{
  "model": "self-supervised audio encoder (BEST-RQ)",
  "dataset": "acted Russian speech (Dusha)",
  "input": "log_mel",
  "norm_position": "pre",
  "bias": "none",
  "parallel_block": false,
  "drop_path": 0.15
}
Rows from block 9 of a small self-supervised audio encoder (BEST-RQ), named by matrix and row number. Rows with one number belong to one neuron. Each number is 500 + 50 x the weight over its row's rms, rounded and kept within 0 to 999. All counts start at 0. Numbers have three digits each.
After each neuron's rows are labels from the 100 clips, of 14976, where the neuron reaches its largest size: "strongest on" is what is common among them. Only what is clearly more common there than usual is listed. The data: acted Russian speech (Dusha). In brackets: how many of the 100.
# gate: MLP gate (model.blocks.9.mlp.gate.weight, 1024x256), inputs 0-85
# fc1: MLP up (model.blocks.9.mlp.fc1.weight, 1024x256), inputs 0-85
# fc2: MLP down (model.blocks.9.mlp.fc2.weight, 256x1024, transposed), outputs 0-85

gate.272:495516457558442358498537454502471492582504527439477552450536478567583547544462503451517509527497486488476508496506558537450517473562490559511407507503400514636507521532547533498516554522566497469546496441571566442417511554485500531415464504409461492439505436
fc1.272:483544541468491382496484582549507529609452589537507505421507476505564506504505439495527527497462517567498493481516542565463489504490479586452498492491452528438471474551515516440591536474640504562557444520473507533410487464540454532551499540425458591512480505
fc2.272:491567522495459472463592482369491595449421541580444561520459595549503544475395500449515463546516568404464513451396544498484418524523527544520452601495436469438435497532567535475443491501398455593463487541469452544397557529576534470566457462453497576565491501
strongest on: emotion: sad (58)

gate.276:498480413426522456428466466530548533503480542601542486441437398517504604483593398490448471525425508506480463562526505437479531588480567524495538574481535450622450574438484523486575533555568459519532488429574477564459460440460567532527548493513490566570419525
fc1.276:514510570554555466485570510461529515400472562431530529565494451444439477435498457497534471473423443539518489501538444533495484526519521447523441486513462504499608540515523513606509466484437636496451506510511484402517468505472403488394468521470460468487533509
fc2.276:493534459460483363477515536440536452498493473456432498422436541553558538490482471349526483555547503517543465546432491559498463398516440579433408528509573527523358437378515463465578488590471491499498517515502614550340506579578494478537519535443495519447522549
strongest on: emotion: sad (62)

gate.36:478507492424585567558600503366561481517556567445500498477482521566427421462519395487543473513521550504535416497451435489453445557476562565613484455513459482493483471546591540470509436464584609524587540419474560516594491531493449426510561471546480502488537535
fc1.36:483585601496503555572450442412517513447531450534545517640525482602549430476497460566539508460475517544517446483431470511494619565528440541546508508514642475471546535438526514506454484491510545445548461453607511497586505453506477496460508421456505612605475474
fc2.36:451476521441505454576506507353542546495529484425467544576470545482540672442499488475492470512485479520456529473499431535475498505670515469520459516619520507458437485588534513469532585467412471469489470487474456536444492511477564440542450528506483549534502527
strongest on: emotion: angry (43)

gate.725:388516451494501487530522469501560495411574495498423510540567474448552516558608507435453517428501489516528547533511502545543523474479433472499417439647541482487473475479407439529455399544493444455485470495506431511496500563479466512463561506512423561514504580
fc1.725:504496445508488590498480485463446523476449557482373534512560551510448552607494558487496564467508549421512532534427488444568559444462450414547534457556450497514444465525423486511474477535540466446489450445512466508542460560482451562458489571588493532479571458
fc2.725:656466467478483568477459459463479489519512435459466532481491551551475503496452532553564502557561471396571460503498471470452588519510512500518547525257445472519562428561500489469473452551532498435517457440559563477604462515462534418560409497542553488463564423
strongest on: emotion: positive (43)

gate.172:486561518475625482445660429549494414601543492531493528476572487435502448466622452512515479433456570517439472472487539583572473489475445478439399425511460543455457523487467500490461578502495473507522541591431483566442520516506467554513486503513532536488460476
fc1.172:496545447447575552494634446483515431580524547554453485371468484504425436488552444502534461485547589482502473471501488513547560500460484515464460377513486486491534473547563548398457460559474518623576506547475516492456515486487484505578445524538574529579540435
fc2.172:541504503463530434501545522555476429515440579434544473486477494522497460423472459502539547512550511551498424527430518514503476560478508486495502348477606492543483407438478449508571374544488587547550490452523529528517433551544503430450441576588506447488535574
strongest on: emotion: angry (40)

gate.44:508515416503570496572476482466527506443461482556458528526496514552521477543513438458572517461514466549331541452424526524536543521491478545453445518510605534602514442495541520506515544551466463543527517489533450527609498568489445559566516483521504386485492511
fc1.44:571558475514532565501430537546510539434462534591515505483492524591474462481516462561497470640449584496461525446528409523477548487483447518458518485516600552427467451658540507475563538505531568462492601535680486519554427525487492445464547516477470577532568574
fc2.44:417477479537439414511498485526451461463471440551485437403467474502412526517518582551564501397431537463469490489500457469524547483520540387507497568442418564504495525488494383563536407496466434478527465505494366438543502496515519522499516536531480507480472447
strongest on: emotion: angry (42)

gate.255:501559480497543479501540483511489454558555468454518558522465542457532499595445517485529498379440472545489495542478540483527471500466514452432463573488481510458449538456492502530450519546556434553523468549510453454414476492529440517415492539396451537586497367
fc1.255:528527473470527542520578515637530420592536502408579539533460527534592411497553489535567525390545488471431483493499492441523474542519508483510428511493379525487497536579475457518478498429401434518581540525403525471443553504517448510517386428461524578468523448
fc2.255:455446553461528433516450518536550475452514586508373437400548524507496461491433462485488518520550477458555551505511531554497426496537465456519562513475524528462535484447465448466569397592460537475406521527480516519586495494521499463544538470527530408452450567
strongest on: emotion: angry (46)

gate.599:478536527529517595491536601538512495517522606545575485631506537516510495572596518591532544480442539508481540499459521539524482464433406483510473506533360589443470436592484426476534458443479498508531539528458428544462488513537432564502455556407398492515525463
fc1.599:427527514503487485412574479528533418551485498460440483525480498367471507576493552474531533448547456455428525544486609495576508489441474492463385543608461508535465547389464472589469429621478428496471477514438453404370596505500486573442479561455371455515525513
fc2.599:592474524570495578490552542395514467551472522474485576456506586504478485524436549540562522525508450429554596522531483510462468490473484567468468507339483489446545493532561566426489569503583527521478545457473463467517503501496440523511386475502522621496558495
strongest on: emotion: angry (47)

gate.309:336502435451513431561421443550585500467454457559474475537459424456514509487493482461521452455438585501512488487477567492451599503494510525493422449617521436530460459454510484512563475464454427515564516572566525545428520458550551440494487448602519477486476555
fc1.309:489530502407442573527551479475507506578507495477516410511509661435425405541492554456452548500438573443556472576437547477513574491510478471465561476493442459425451492614564482491503531463609447477499526536439442481560398525560612447504491554555430521512509503
fc2.309:566522535553492515499414471496436461605472531511522512559508507418494511519549513475605531535580445538564493543470458561442479503502488567513499474408513524599546476346468466482496526577491502501504443569567462406454458425558621536403404522423499563503493474
strongest on: emotion: sad (55)

gate.143:497476483435494478421547411526472429508526606519384466384511515462424477555540540406503469431520486491479481537508580430523459542497503499440516530471571458543514505470474536509474520537556508538432448521488563533477548538512537527564541531519505486460466401
fc1.143:472448567533494548587653471510471536552530586484613486497505454538485484543446537495490541411480499518542519491483577492482450468598469448426525522518441491446450492487476500492494386500499493482470445512459391449495542530574562446410565592512502582630484405
fc2.143:547510499466476463510501373366541529531447560558598461604525479526456545549496428493547509473524534454495481524468543412494519480590563445529611493435530467525481490491438477518495609482525484560511456422586450553492503452560540518433569575543479460510491454
strongest on: emotion: sad (67)

gate.338:480524550555496532474547544606514580551490537596516428570538529561557487563481470425461546390576516458441529439521571483513375546455454634509442542482357572440463495537557545456481504445534421502495532449491495498418589542493457540578541421376580490598446497
fc1.338:496509476561460557569660458527519464541481592481488437543503546533550489607436489452515559592531484424463527502475481494476385517534467443511506440483491569543450491596578565480473509462480458546482464471403463473376395536538517495484487498466441422518549509
fc2.338:505447478427571438621527513499522458539503542557480483409494434553580564489449441541525506358504459412522451493494623470523549485574495408481468453496462452654492467516468507441531461442460487466479490417587498527498472496542511526607542449606472491403507543
strongest on: emotion: positive (38)

gate.501:474487426455481528432530413569623548580514415553501479571506439399533542504499441486510452482486567473464512517463625474487559457478505506523435505526431429549410511532459494521488512570554437458513446500518413500538504514513596463477501595460488524524488466
fc1.501:482513562497546509589534403485483509489527512430516545405528509499559541474436517536512540510484450567541505423510478559548426435529436449500470466518578527488516486416557480523505410539417572462457440539345418412474604574575441493550515543590530520514542495
fc2.501:458470563473479529439604570452587473498557391459457500385449488499607546425554434560540465511444515499510488528463382495466461470470507454453440463520560453537417458580492450535587544470427537549516592513546535512418440555463499480554477504482466455388541581
strongest on: emotion: sad (55)

gate.433:477590521529569516536485487489661423486454434477488487562490521518594378540491492493494570496548477463461484494556493503537541477454448490495428625487506510488552496540514509578506495487482393491461528543495492451614528555510468530486434488374388423550457540
fc1.433:483591558533570455565438535390577556369444492489483532532524511530520435449444363476503577507490564414475500475477510531512526502405484505494426538499527533478483504470548518532519510460421512468492520496531446386546450540559493443525464498550417449557485636
fc2.433:423478446464460409537455653461508476519542490488419485421533516491472488406455536530491469439409476487497436457411577523513543534501504513501483465553416519449494476563511376520510505566518515536496419515575565519482540529550506473511555530542530441439554519
strongest on: emotion: angry (42)

gate.75:376474436454602594552572508528525538490463586584501503487491455491431488483469400462511470502459575468363529382526556426469445611501561413483512474552493505461526598524509523478528547523537491551475397506547402462548565489507466537546518457528561471537445454
fc1.75:464508513541546473442541524471525459559523536582502498461531565512422586527467521554478529540533442407531458497579550485555348481496443559507492603478461527474540531506451501457363518508583497492375448498469455470451576561509517544423528549452475489514448456
fc2.75:532482561444459455397506442511549480459437536471520485548527425477487444439515455481478501564557504465541482466566435566450431536529480552517550550460501519504470619395519490530606493521516532436450496569505443535452486464466477560469395446437479453492441488
strongest on: emotion: sad (56)

gate.626:504523474468553478408470511534450560503515583523541489583497562546401516544541509438456522485512508571483470538452543546542477546650533522464569536494506507406414490503494546552476551471499428556510526480411542536559531435501491566445505542441467624527467432
fc1.626:495431483492495574421439386497494446468599487477465516525509539467495399571450558536485530606482481373486540474480493552467495534611458498447515564483623508544494466546491437400507592577436453564491576442601516597514480522505545476557443475449505492495482492
fc2.626:504501478423496515516379624560447465439533439553502478584487414591452576579563517471452503520548584471520500505515550458496567514555512440490501518486454471504508469505526519452527622488436496510457480503482574561495448492497488476510496457540686482433506546
strongest on: emotion: sad (55)

gate.576:501423510445473458602583459598549491474562537551521421539593452476545464481499419551414521457427552480471551407551571609460514536449479419399523463506512540551499492516449501466596475530562475508485432566377446514528485528513520443606619457512464432578462496
fc1.576:514532423564632452467488542453562489480486362489542592517437474491494561462580548506508415547447428546532476554529426486508433491549498567567412608479473461497484545507518508531435578429403500456487504515581455449424519504478454516433440474423508583425428514
fc2.576:398526551478506508537499451513522497523636500459515483579576529482605503497514425470548538417498524511478471460467642532522470557475510537522432514541454524509441519383407472481475487555560511480479447501404509473442519556490474502460575511460495621509426542
strongest on: emotion: sad (56)

gate.439:489447558575529542507578548499464511502523443557458486517551536386572485412511510495469572609507499477539579495540539575521506508544486506429408492567517557597531529488506440608480460522342466526505471558399408424574513473499521478479441424454559489462436578
fc1.439:486530461471524454523501468544532474449559570467512496535501433611438440493534473474479423393482473567472464489491466483508430558512488480559540524480508475418490512488466511489506563426635547453463546461557566585359498538506439532530592473474361460532478495
fc2.439:524500483531599548546616508582493517453601545524504511561563410495517497451540478508411473514491497514456545455599527508554430513542488495511440504397480553496486619527461511540456530437501561400418474513480497566503554530414364540479556451463526518494454525
strongest on: emotion: angry (41)

gate.608:460391516415464503584470406549546550474459532542498402510551395478551465530478452498483517495534525417450501424554593539482538537577497465466496467548475452578540528484427492460512474508451461483459384612439554484536533477485564399596575437514524488483433536
fc1.608:487503510568501468459526585499447522483526458456452562516556546469423449460493533479505439504467486583520568439475480553452523507425525532542492456518481550402492496552577481635517474501547595498544524417544449497528525549468466522445496532500520444544593472
fc2.608:560425459402579525535438526481538576502566440493436504546499458449450469522531534511459509470516507430438565520460512529567536474632526468506523513447434558476486494545526516444535503588396367515468480440554438583535531462505541517534400497570531498524463512
strongest on: emotion: sad (57)

gate.527:484528516477457615523653477500604447489457569539592543555522485541513442564495449514524567499476580444530475586476509468539495439470423458465573476499662477538467441552424461520464526420605481488514575492463472562566494563577521505507503436570494379473482457
fc1.527:471511484516463575472548543572537621555496428535406501565516474463540514500552478428486510479635531486467510482489594477518492506393475484525453498518530489476434508481466488432464544376530451517503519537504459515561483432504496524520456515472572403529457535
fc2.527:586453556526550493446499466646504496543592570460502448388565492526538405485447470485467478470526495479529446488504544518472438457451427500508483497422582531523471499504415430532455440451545542402421572501435528507536477531545539461515517507487456466454501547
strongest on: emotion: angry (41)

gate.643:516496586469489423519470423474487502558437372521541505506562499538420534565523487477505487491401557476558500546478499504470492476582595434552523572484455452488484495373431450467471527368450457507477468568538466517560488428485547436470535497484477533551446438
fc1.643:493526550565433435521439460590440329532551500425626524368491479489514496438480485538506508476444556617564443554539482482485502491447489514568506506493456463545501492473479455510514451398516525472610565525423623564524452504511482466505527495542450605406476429
fc2.643:527431554439510578523520401433518580416546530559456424493508528565540603525529510549512470566520538439483485495446483415461487499617481497541554514571400438443462482622503521488491572475485560489485462438518589530432419466515526493612506555490573478489508443
strongest on: emotion: angry (46)

gate.209:440435477453475464559495469524553569448529513562421435505607519502529461473462516475392477438502574464434537396568578520471512574545505458455542513525456480470534559528440526541519538487576436471433402614428470468605547525494574451602580367523543529501470526
fc1.209:511530429522608507463529586469578437504433414540541552446438480533437515440519444495468475544424437503520452572529447433550382495510453517532430635501506513465462516578523496489427614457453504494416519479578462529407449574499423541452484526478446474465388489
fc2.209:449531528473542453453558479512535497566593487466468491567489427457570460481503395443561541434496549461492469450527598518507448527535501540463441565515531526523453543440443527582522506551531500521478446527481483442449472523507479558532582422437466551483472478
strongest on: emotion: sad (60)