From a checkpoint of a small self-supervised audio encoder (BEST-RQ).
Model: log mel input, norm layernorm.
Training: 11000 steps, batches of 128.
Data: trained on acted Russian speech (Dusha), 26041 training examples, 54.1 epochs.
Rows from block 8 of a small self-supervised audio encoder (BEST-RQ), named by matrix and row number. Rows with one number belong to one neuron. Each number is 128 + 32 x the weight over its row's rms, rounded and kept within 0 to 255. All counts start at 0. Numbers have three digits each.
After each neuron's rows are labels from the 100 clips, of 14976, where the neuron reaches its largest size: "loudest" is the band of the loudest frequency at the time of the peak. Only what is clearly more common there than usual is listed. The data: acted Russian speech (Dusha).
# gate: MLP gate (model.blocks.8.mlp.gate.weight, 1024x256), inputs 86-171
# fc1: MLP up (model.blocks.8.mlp.fc1.weight, 1024x256), inputs 86-171
# fc2: MLP down (model.blocks.8.mlp.fc2.weight, 256x1024, transposed), outputs 86-171

gate.640:130141152141162098146122112089165154134141146188110103151127169162064171166095205115075132149104132052030110149127124129091143182098095142143164112074119111123167184094143178129125100165135086159091116117142137125115121114124080188102109165098101137111105237
fc1.640:145090135178138140151151076144186143159120090129058156179205154106146116149125102115119085121117153133102103125136100186160141051111108100069152053114086093105092053144102083155137159117134101134152084145146064087130102144150130160155125174087142116137070169
fc2.640:155112186084154126188164164195079149082132114068098154125179153106124170100171140088134073060144149159174129100128097168140129087159142092127176123139173154171122117149101074109166110139127122139084099086112104162143157103139181136103216152184155149132105098
loudest: 2000 to 4000 Hz

gate.349:103159096158165132161073136113104122074165169173081095165164133156133129168088129164180096103163128109097124086078150138162179099169111104084115175137136116154134121116143094167109103112123099133086092075149116117119085124149103200175121154179114120135077104
fc1.349:164104186088156147083141108129138151103125097113110157143065148141137191077153167131125125158136088103091164134137107167133100095098145162147112125082110130128172074098099140029098146122141173168135166091174103106139104126107040052095134110037138129127149180
fc2.349:156107197142091122123174136112067166133144139131155137100137157123125169105140114101121144151103168120124185161120109106188170192133103074139119169164113158132165129172102168121130107119082078108160040165151138123147135123181161147079123154081148083118189194
loudest: 4000 to 8000 Hz

gate.553:119132137104082117132086067093213122113122136137134178135149089201119153181122163115065099142132171181116150158102155196185120133138114133145121086165142107133099135122140109134123133115148097114140059095157102172144106130168067134109121175122127141113130149
fc1.553:148105123069160076115117129119141090148181068139101127109083208135102149133127116183123183128131096152134120178142148096123155172067107121166128143071174153101157111099106095174107135106164122176082100101122107101142145124149137170161139128095134096132188157
fc2.553:079116124139075113124121147129071174159133149117113157191163140177127118072132036132221100117193110118163069114124109098108109212105171156134140065153137108089116074143110150050095131143125103090220141101051139158135144173151133107163167129100147145189165190
loudest: 500 to 1000 Hz

gate.136:140112101154149121101109077117094156141134084127181144107142153102106138168150102122148112153108170144151136163120153133092160113137096082073144106129042078096050082184107129115169138151116099099123127094138119120155096118187165078148113149113139119128140139
fc1.136:133123123137097132094138144101113148135150136085136104119112156127160069155050176141217122153109113113163124166072143174182124128132145167085139142152087130099106135122144122069132110095157144174165080170113162117111142112104082086101149149116088125161122153
fc2.136:160127136154149114120098134132092121180214159105140138150205092071140140074143160135080117086129079156124107159132160118110133130121093103093151135135087132153027206189126092164117147107091146125135101148133115147141164145160133169090113094143121138190107055
loudest: 250 to 500 Hz

gate.714:163067185099132125089067122118163109175159064119201159201135117108092131097134110087157121134118092129110159159142112111134127148098083117073133147072097162112110102099087132102093164099146170095131152111098118154061129162144177110149153106075124113186160090
fc1.714:178117115145082088136130091139147073134150097103119127141083078062118083137135071156180189129176112104120174149118117119129133127090089134132118152067096165088127112112116091136103157124077119098082140094168099106131155130098221088154158083120056108151151093
fc2.714:073157168131137153140143119127187095111138111073124126127074132125176105174078163110103111133139233141177149155066165114089098086139138128090147144121131137127122068120110124086147155099169091136115091108073151148211163111108083071140141164112149144109120108
loudest: 250 to 500 Hz

gate.63:139146112152177094094122167165123130127155134182152155101133080187139088104099126131157140098165097052141146088128095076166126130108105119138152157095078057106132095097126103132121153104130214112110162119094129191054126157094123126146151125150137128157098144
fc1.63:159163152189217090131140148132109094119146110159143148117128113174097123137111145147157162089196094079173098057149095114179130126088106135164165137103088092137138124111167103132157148064158175171147103073136147161134164122089122132164213127158108076124073165
fc2.63:121105130174113143163164083201109109171089148176115085120141084076151114135119136159124093120148147134099152076115075147155149063141129097148128107149117102150172146138139131184176102156098094107140137190181113119000121124111170133183111124145126131064139126
loudest: 2000 to 4000 Hz

gate.716:170113154098173120108072136154157134133140070174189157156128073153093077094125149063052110092148130076092157085148127098150102136093108105132168141099107091164099125075068154091155187125170175123128165142108144189035122140152095134116147112118141120188142101
fc1.716:104124082067116123087103147119156165135113093151182133155225137149113169123127120048081058150123144137103121139089192117099102163153165114080123081124180120136106065137122143116142122191167120096150072140110134160157074158143086135094138131085133154164166134
fc2.716:141133131074123095082131127118123174108137102137153144128145170164134127136130125100166148173102102104132158106138122092127149147119130122103125116122140137120129092133063107084099093133130158109133152112127119104000126129141141085113140129134142108138149126
loudest: 2000 to 4000 Hz

gate.425:161139119112089108124104122141086126147127156167140091086165117129129168105131123076149093148122110155152161131108149103124109150137131172130103139184051104180126130104151153147125090138140103102082157072196127180134170074127165166082092130175101144103127112
fc1.425:097094067144213114104123150148093122111142184150216124122097182118101094143106104125144101067115171101141123143126122105130138128158112103113127153127068069118199105179135059117165164154110094097163155168127096123142134089067153103106106166132182146130068103
fc2.425:179127138065118127151163161122121086179128117152125096118114136152106066150104162148142112148121130153154095101078097076119128137118135110123149125178125098174132133145161169150132129080147159138082125188081154132195154071127124106141151138115122097130115177
loudest: 250 to 500 Hz

gate.697:162118122162115135128178125137167113117102129133059149180134120091143110164137138051123152168117141111138166106122062186148115132104087135098120114185103066185160145123143125058167106121159164158177102114197062099138149134133107152129155170151125100131155127
fc1.697:176164119124123141170128124098102168086136170130158114127145146144138131063108109130204130127141106166103133123181093068127161190158104082162132127115163105117136155165107132075151113149084089144139152115134139143118123102098152164131126107169075120143080139
fc2.697:118116143089096090147144072117173099123143159152100174121123187068155145149109166090118167154116179145134215172096147165143169080143108089088122174142156110082088125181122109152118108142092095122150096111140098135091092088105171129110113159133162101139107129
loudest: 4000 to 8000 Hz

gate.362:100147174097127134099069112125189148089146072102120164120158161159164108110152150092212102117147076161157169100119113129082121171163119181148124118110167122132124140106083104148091086112156217107114117065074122114117094133149120120129130092161104109166199094
fc1.362:147085087070083193075100125125082073098136111145131136171052112106144115118179152199173164127154147156104052168100172193147142183105158164129120130119144107133132096145123122157139136124120153158088111135126103127099186126119081174144105110094126100187158068
fc2.362:100118140117134128159140147182103108138138133136157116113108124096102108118144095139150083042143127171140116146109126100098112042064122173084129092142147149141080236150173188162083103090170186108117152184105142132065230060125105142144091112143104170161140144
loudest: 4000 to 8000 Hz

gate.74:183170128160103138140144109171075147168106115158164136101136173144081076123147115134145136151177138084113120071154092132130093125064111102140139057120145115106195074187179112131170108121153172100129069165091141110128190093095154146147156086125103076106067118
fc1.74:132144121187172134170142081139103145124096108102043115141118119123142129106113143167175093180139145174115142129157097184120119109166162128147181120093142110159132188143102138101151139160123176081146065097131110107131096153171162086134173114089131141109121174
fc2.74:139143104150121129165126159116095100131121143139112136113089158152151105109183136140149069112159166178148093096134172152125081154181117081138146136145123073119138130152159120142158173172105142073166109145060151138102133161143211104075094112108110138105143088
loudest: 4000 to 8000 Hz

gate.108:145122102075114132093132102148065141177141113145221113153125154125109202110113168160212140130152078080131161138143139031087142173121137136122145111102111103112117152120184174080143072132113118134078123076117135155121132170097063217081153114185102130126154167
fc1.108:056108097192133107156106112069104114154110114142165111203194173174164158143110099110180115204066169148086104099141143113101159156070175092112150103118112141142113168096123075117131120107131138160144072113143110126134171196161129124136144136115100064120137175
fc2.108:139148166180092094155108137118102103179144197121173128089065137074147119146152140166065142092165129150122056152086111163142092180138120106091080175090058139089087215111154091121113154113137113146121133151161141140163153123166180135110078143097145149126074122
loudest: 250 to 500 Hz

gate.648:138118123126154124085098141133145136135146119154151117156170104144082099139140162092077105107163157094132150111121109115135108131082122118088173135103093099149095051103100156089133163114169204114125128113088148160019104217183130143131152129087106117179123133
fc1.648:104136120106066135099145137113133185140127068158148136107164142193176183134068138037103088191118097118087131124110172138094128154100170109097098083143179128114094034101118117094095098155138110101104080110117097117148085121115070126126095141116141123136159078
fc2.648:171148147110128102118068078076120148122128113127134167109126174191133126125104088112159131193101142131119091106127159111092121119103161088086142094141124146139115060077108122115147122136169127130087151057112138127000154149165149062077104151135140128107157109
loudest: 2000 to 4000 Hz

gate.673:104154147124104141134154145137077133138124082098192183142176093177113117123091113151100144090078123124103073096139129075115147140151131112040166088177086112159136175128114121136145139183146084137145142131134091124123156127174098125090083145125167179153095113
fc1.673:165107149115181123102109167148119126174129108137163165108108157148173103146141163145059134136115162117127159082130143042113165142127082137175148109119102090122155110164162028144114150105061116112112067163119090105152140132122148148167116158114146143090124071
fc2.673:160134071117120148170109108130165092125076145135107130102093117093122117104114062067140070105095127121132124103182145186111143128162157119121103105084070191135129127105118140154153220164149092121091170157130114099154129117122045100120096095215129176152147123
loudest: 2000 to 4000 Hz

gate.165:135139104145140100134104135155147143086132130117105159101111149152105181130147134025102119134103151109075155123157134093086125090124155088151136130139120098111135138104097085102153180166132145109113117138089092109034160126162087112141080140158166139119148095
fc1.165:148138079133164128134123142148149145074112145125082105136123148115128176122130126114099123124073148109060158148148126131092184080132171071157158171124122078161154170139144093105168176172112125145124136157142110121128143117157058094164085116173139144108201173
fc2.165:154120125138028123125132118136103126122146186122141174167074129181118106118086102110169119150106094094107094062128138109102133175120134165062073142155142131115164134105120139068151095164113049106068197099142100075000145117112145156129137141141114125118186140
loudest: 250 to 500 Hz

gate.509:214106146131150134148174127144124111165103096114154131120151152101102109086127146221088142170081140209126122114148064107169132114132105099114143107141139115163143107129137073106196138164122132134164124136178101104140157134135144138181111119138140129103123072
fc1.509:109127165100105090075153151126104144026156172112134146088101090150154129158105194148137072088097080141128122188110151138172133134106100103096136074088164139146160155100150142189112134125120160155131121113121107120123128173096166039158142121098159141188131105
fc2.509:146110111106182174112140160120055102154154113139191093132081151171142136103139152166128137113134130133148118145119154122122142121094167162158138121157119143103132049132129175204153159178120109139062166116108163119193133084133064164121082110076087120071088100
loudest: 250 to 500 Hz

gate.680:181109101104085132093100132106059090186144123102206131147168100123120120087119108153170174077143139162054156127151150053092136146144121104115146116145160115125124108116171060096128138157141145174070130113051131109140143179160105156129051102075108119145099102
fc1.680:097133086153095121168124120158023117142130161127114112139164145173170128155122135142110155124162175172108196091137156094107128100079128153125114132156123186176167138196147097178133114110126155108112135162056108086143142124152124095188074092098149100096089126
fc2.680:095148131142110125171082142134127206138154053132119119159111123132164078108148112099197069096202116152109194131164098099151133205147127133148127068138130100108143171123083163028121101130096092093127085106121111095114093108156052115135089123108102144115157168
loudest: 250 to 500 Hz

gate.442:117151155033085110108106134152182134167144091175181127161052113205108124121135139093107128120138081114112129112154100173164117184073070123142139122117169157147157075114153165121136120102152174096133124132105150174144174128121105152150158081088128145129185155
fc1.442:107144188091103111164079132137182180163082135159107159166109112138157148120099130108130115135126144095063149160158106204184142138104080140127121160133178152164146123125111224129154122135117129052113169160131116143124195122088098142070131135068139162105155143
fc2.442:111129088157133071109149136147070122115171183118126154105174114152118119165094110114196136120177144157141141100125146079147134131067121153117196154129112106095136139141133052132111133128146112149121136139097136099200136157112107137230163151140126123082140163
loudest: 4000 to 8000 Hz

gate.195:125099173151069155156152088160114191189113176126128197124118116173090152106148128087090074097134143087144159097133104107149077161139094096135129105149192121092091172179131099168114133164125118069109105135123094143147099138124178123140093144058139182108186163
fc1.195:153122099122113152147103136110042157128129181103126127166079121133069166127134080192046124092126157106127146092100125128139143134189101072124131137113125150166081118147130058165077092153142112109134116163102112168150143109164188103143068125159133165099129106
fc2.195:114142116084128134145049110092072110105096190122142120162170104114105126129114117158130161123129153139114120131118166023112146017166139105112124130129136156194132139100142113114157116126113043153078124089089141097169174105164169061151056086119152094122161146
loudest: 500 to 1000 Hz

gate.202:143152156122091093081148122169089179132099085193159189082126144164099163140155097117079138109143127117079173114157108104128118150057118154182115087119139131120168083079163120069194097142118136105130143122074126155137157141083100151138166105118133114073201162
fc1.202:095113127172162160100164155119140140127104128068057110175156093073152131142124137122117164155101116130149180175108120183146133177169122240070118148143098137141131155137096164085111130092161131106097138120204091060123151140100125117108093142095134154100161057
fc2.202:058178064083079113123057150174106176125170087153095184063112146123100129145160127104132085074130129154104103132126179122099118062116173119136126064149147138058135148108110099114094161142112132121126139204056106126089146119157099164168159105155106160150090121
loudest: 4000 to 8000 Hz

gate.627:137105137118111069093136118149095141122106137101184197113145154168112110149118103041047067098169135133103179085106130126092125205055138160123101152160137157138115109128133123062139151118134129092095191165117098084121110137126036136116096146068142070113145138
fc1.627:177152178160122154153117118136138156096067101076128118109168186089149090115163137108060123104142146140131198075144101077105103174099127097133110110148147083077122104131154169076141126147119130095160115121113145141150130106163174170087147146061101120097122129
fc2.627:118143126167133126131094177099165180206155163108147163070107100145141111172090134139136152125164117071128124143165097095167111131081130128111164140121127104110069157113145137107114147109117128166089088101112165164204122138109084196113149129105144109170092095
loudest: 2000 to 4000 Hz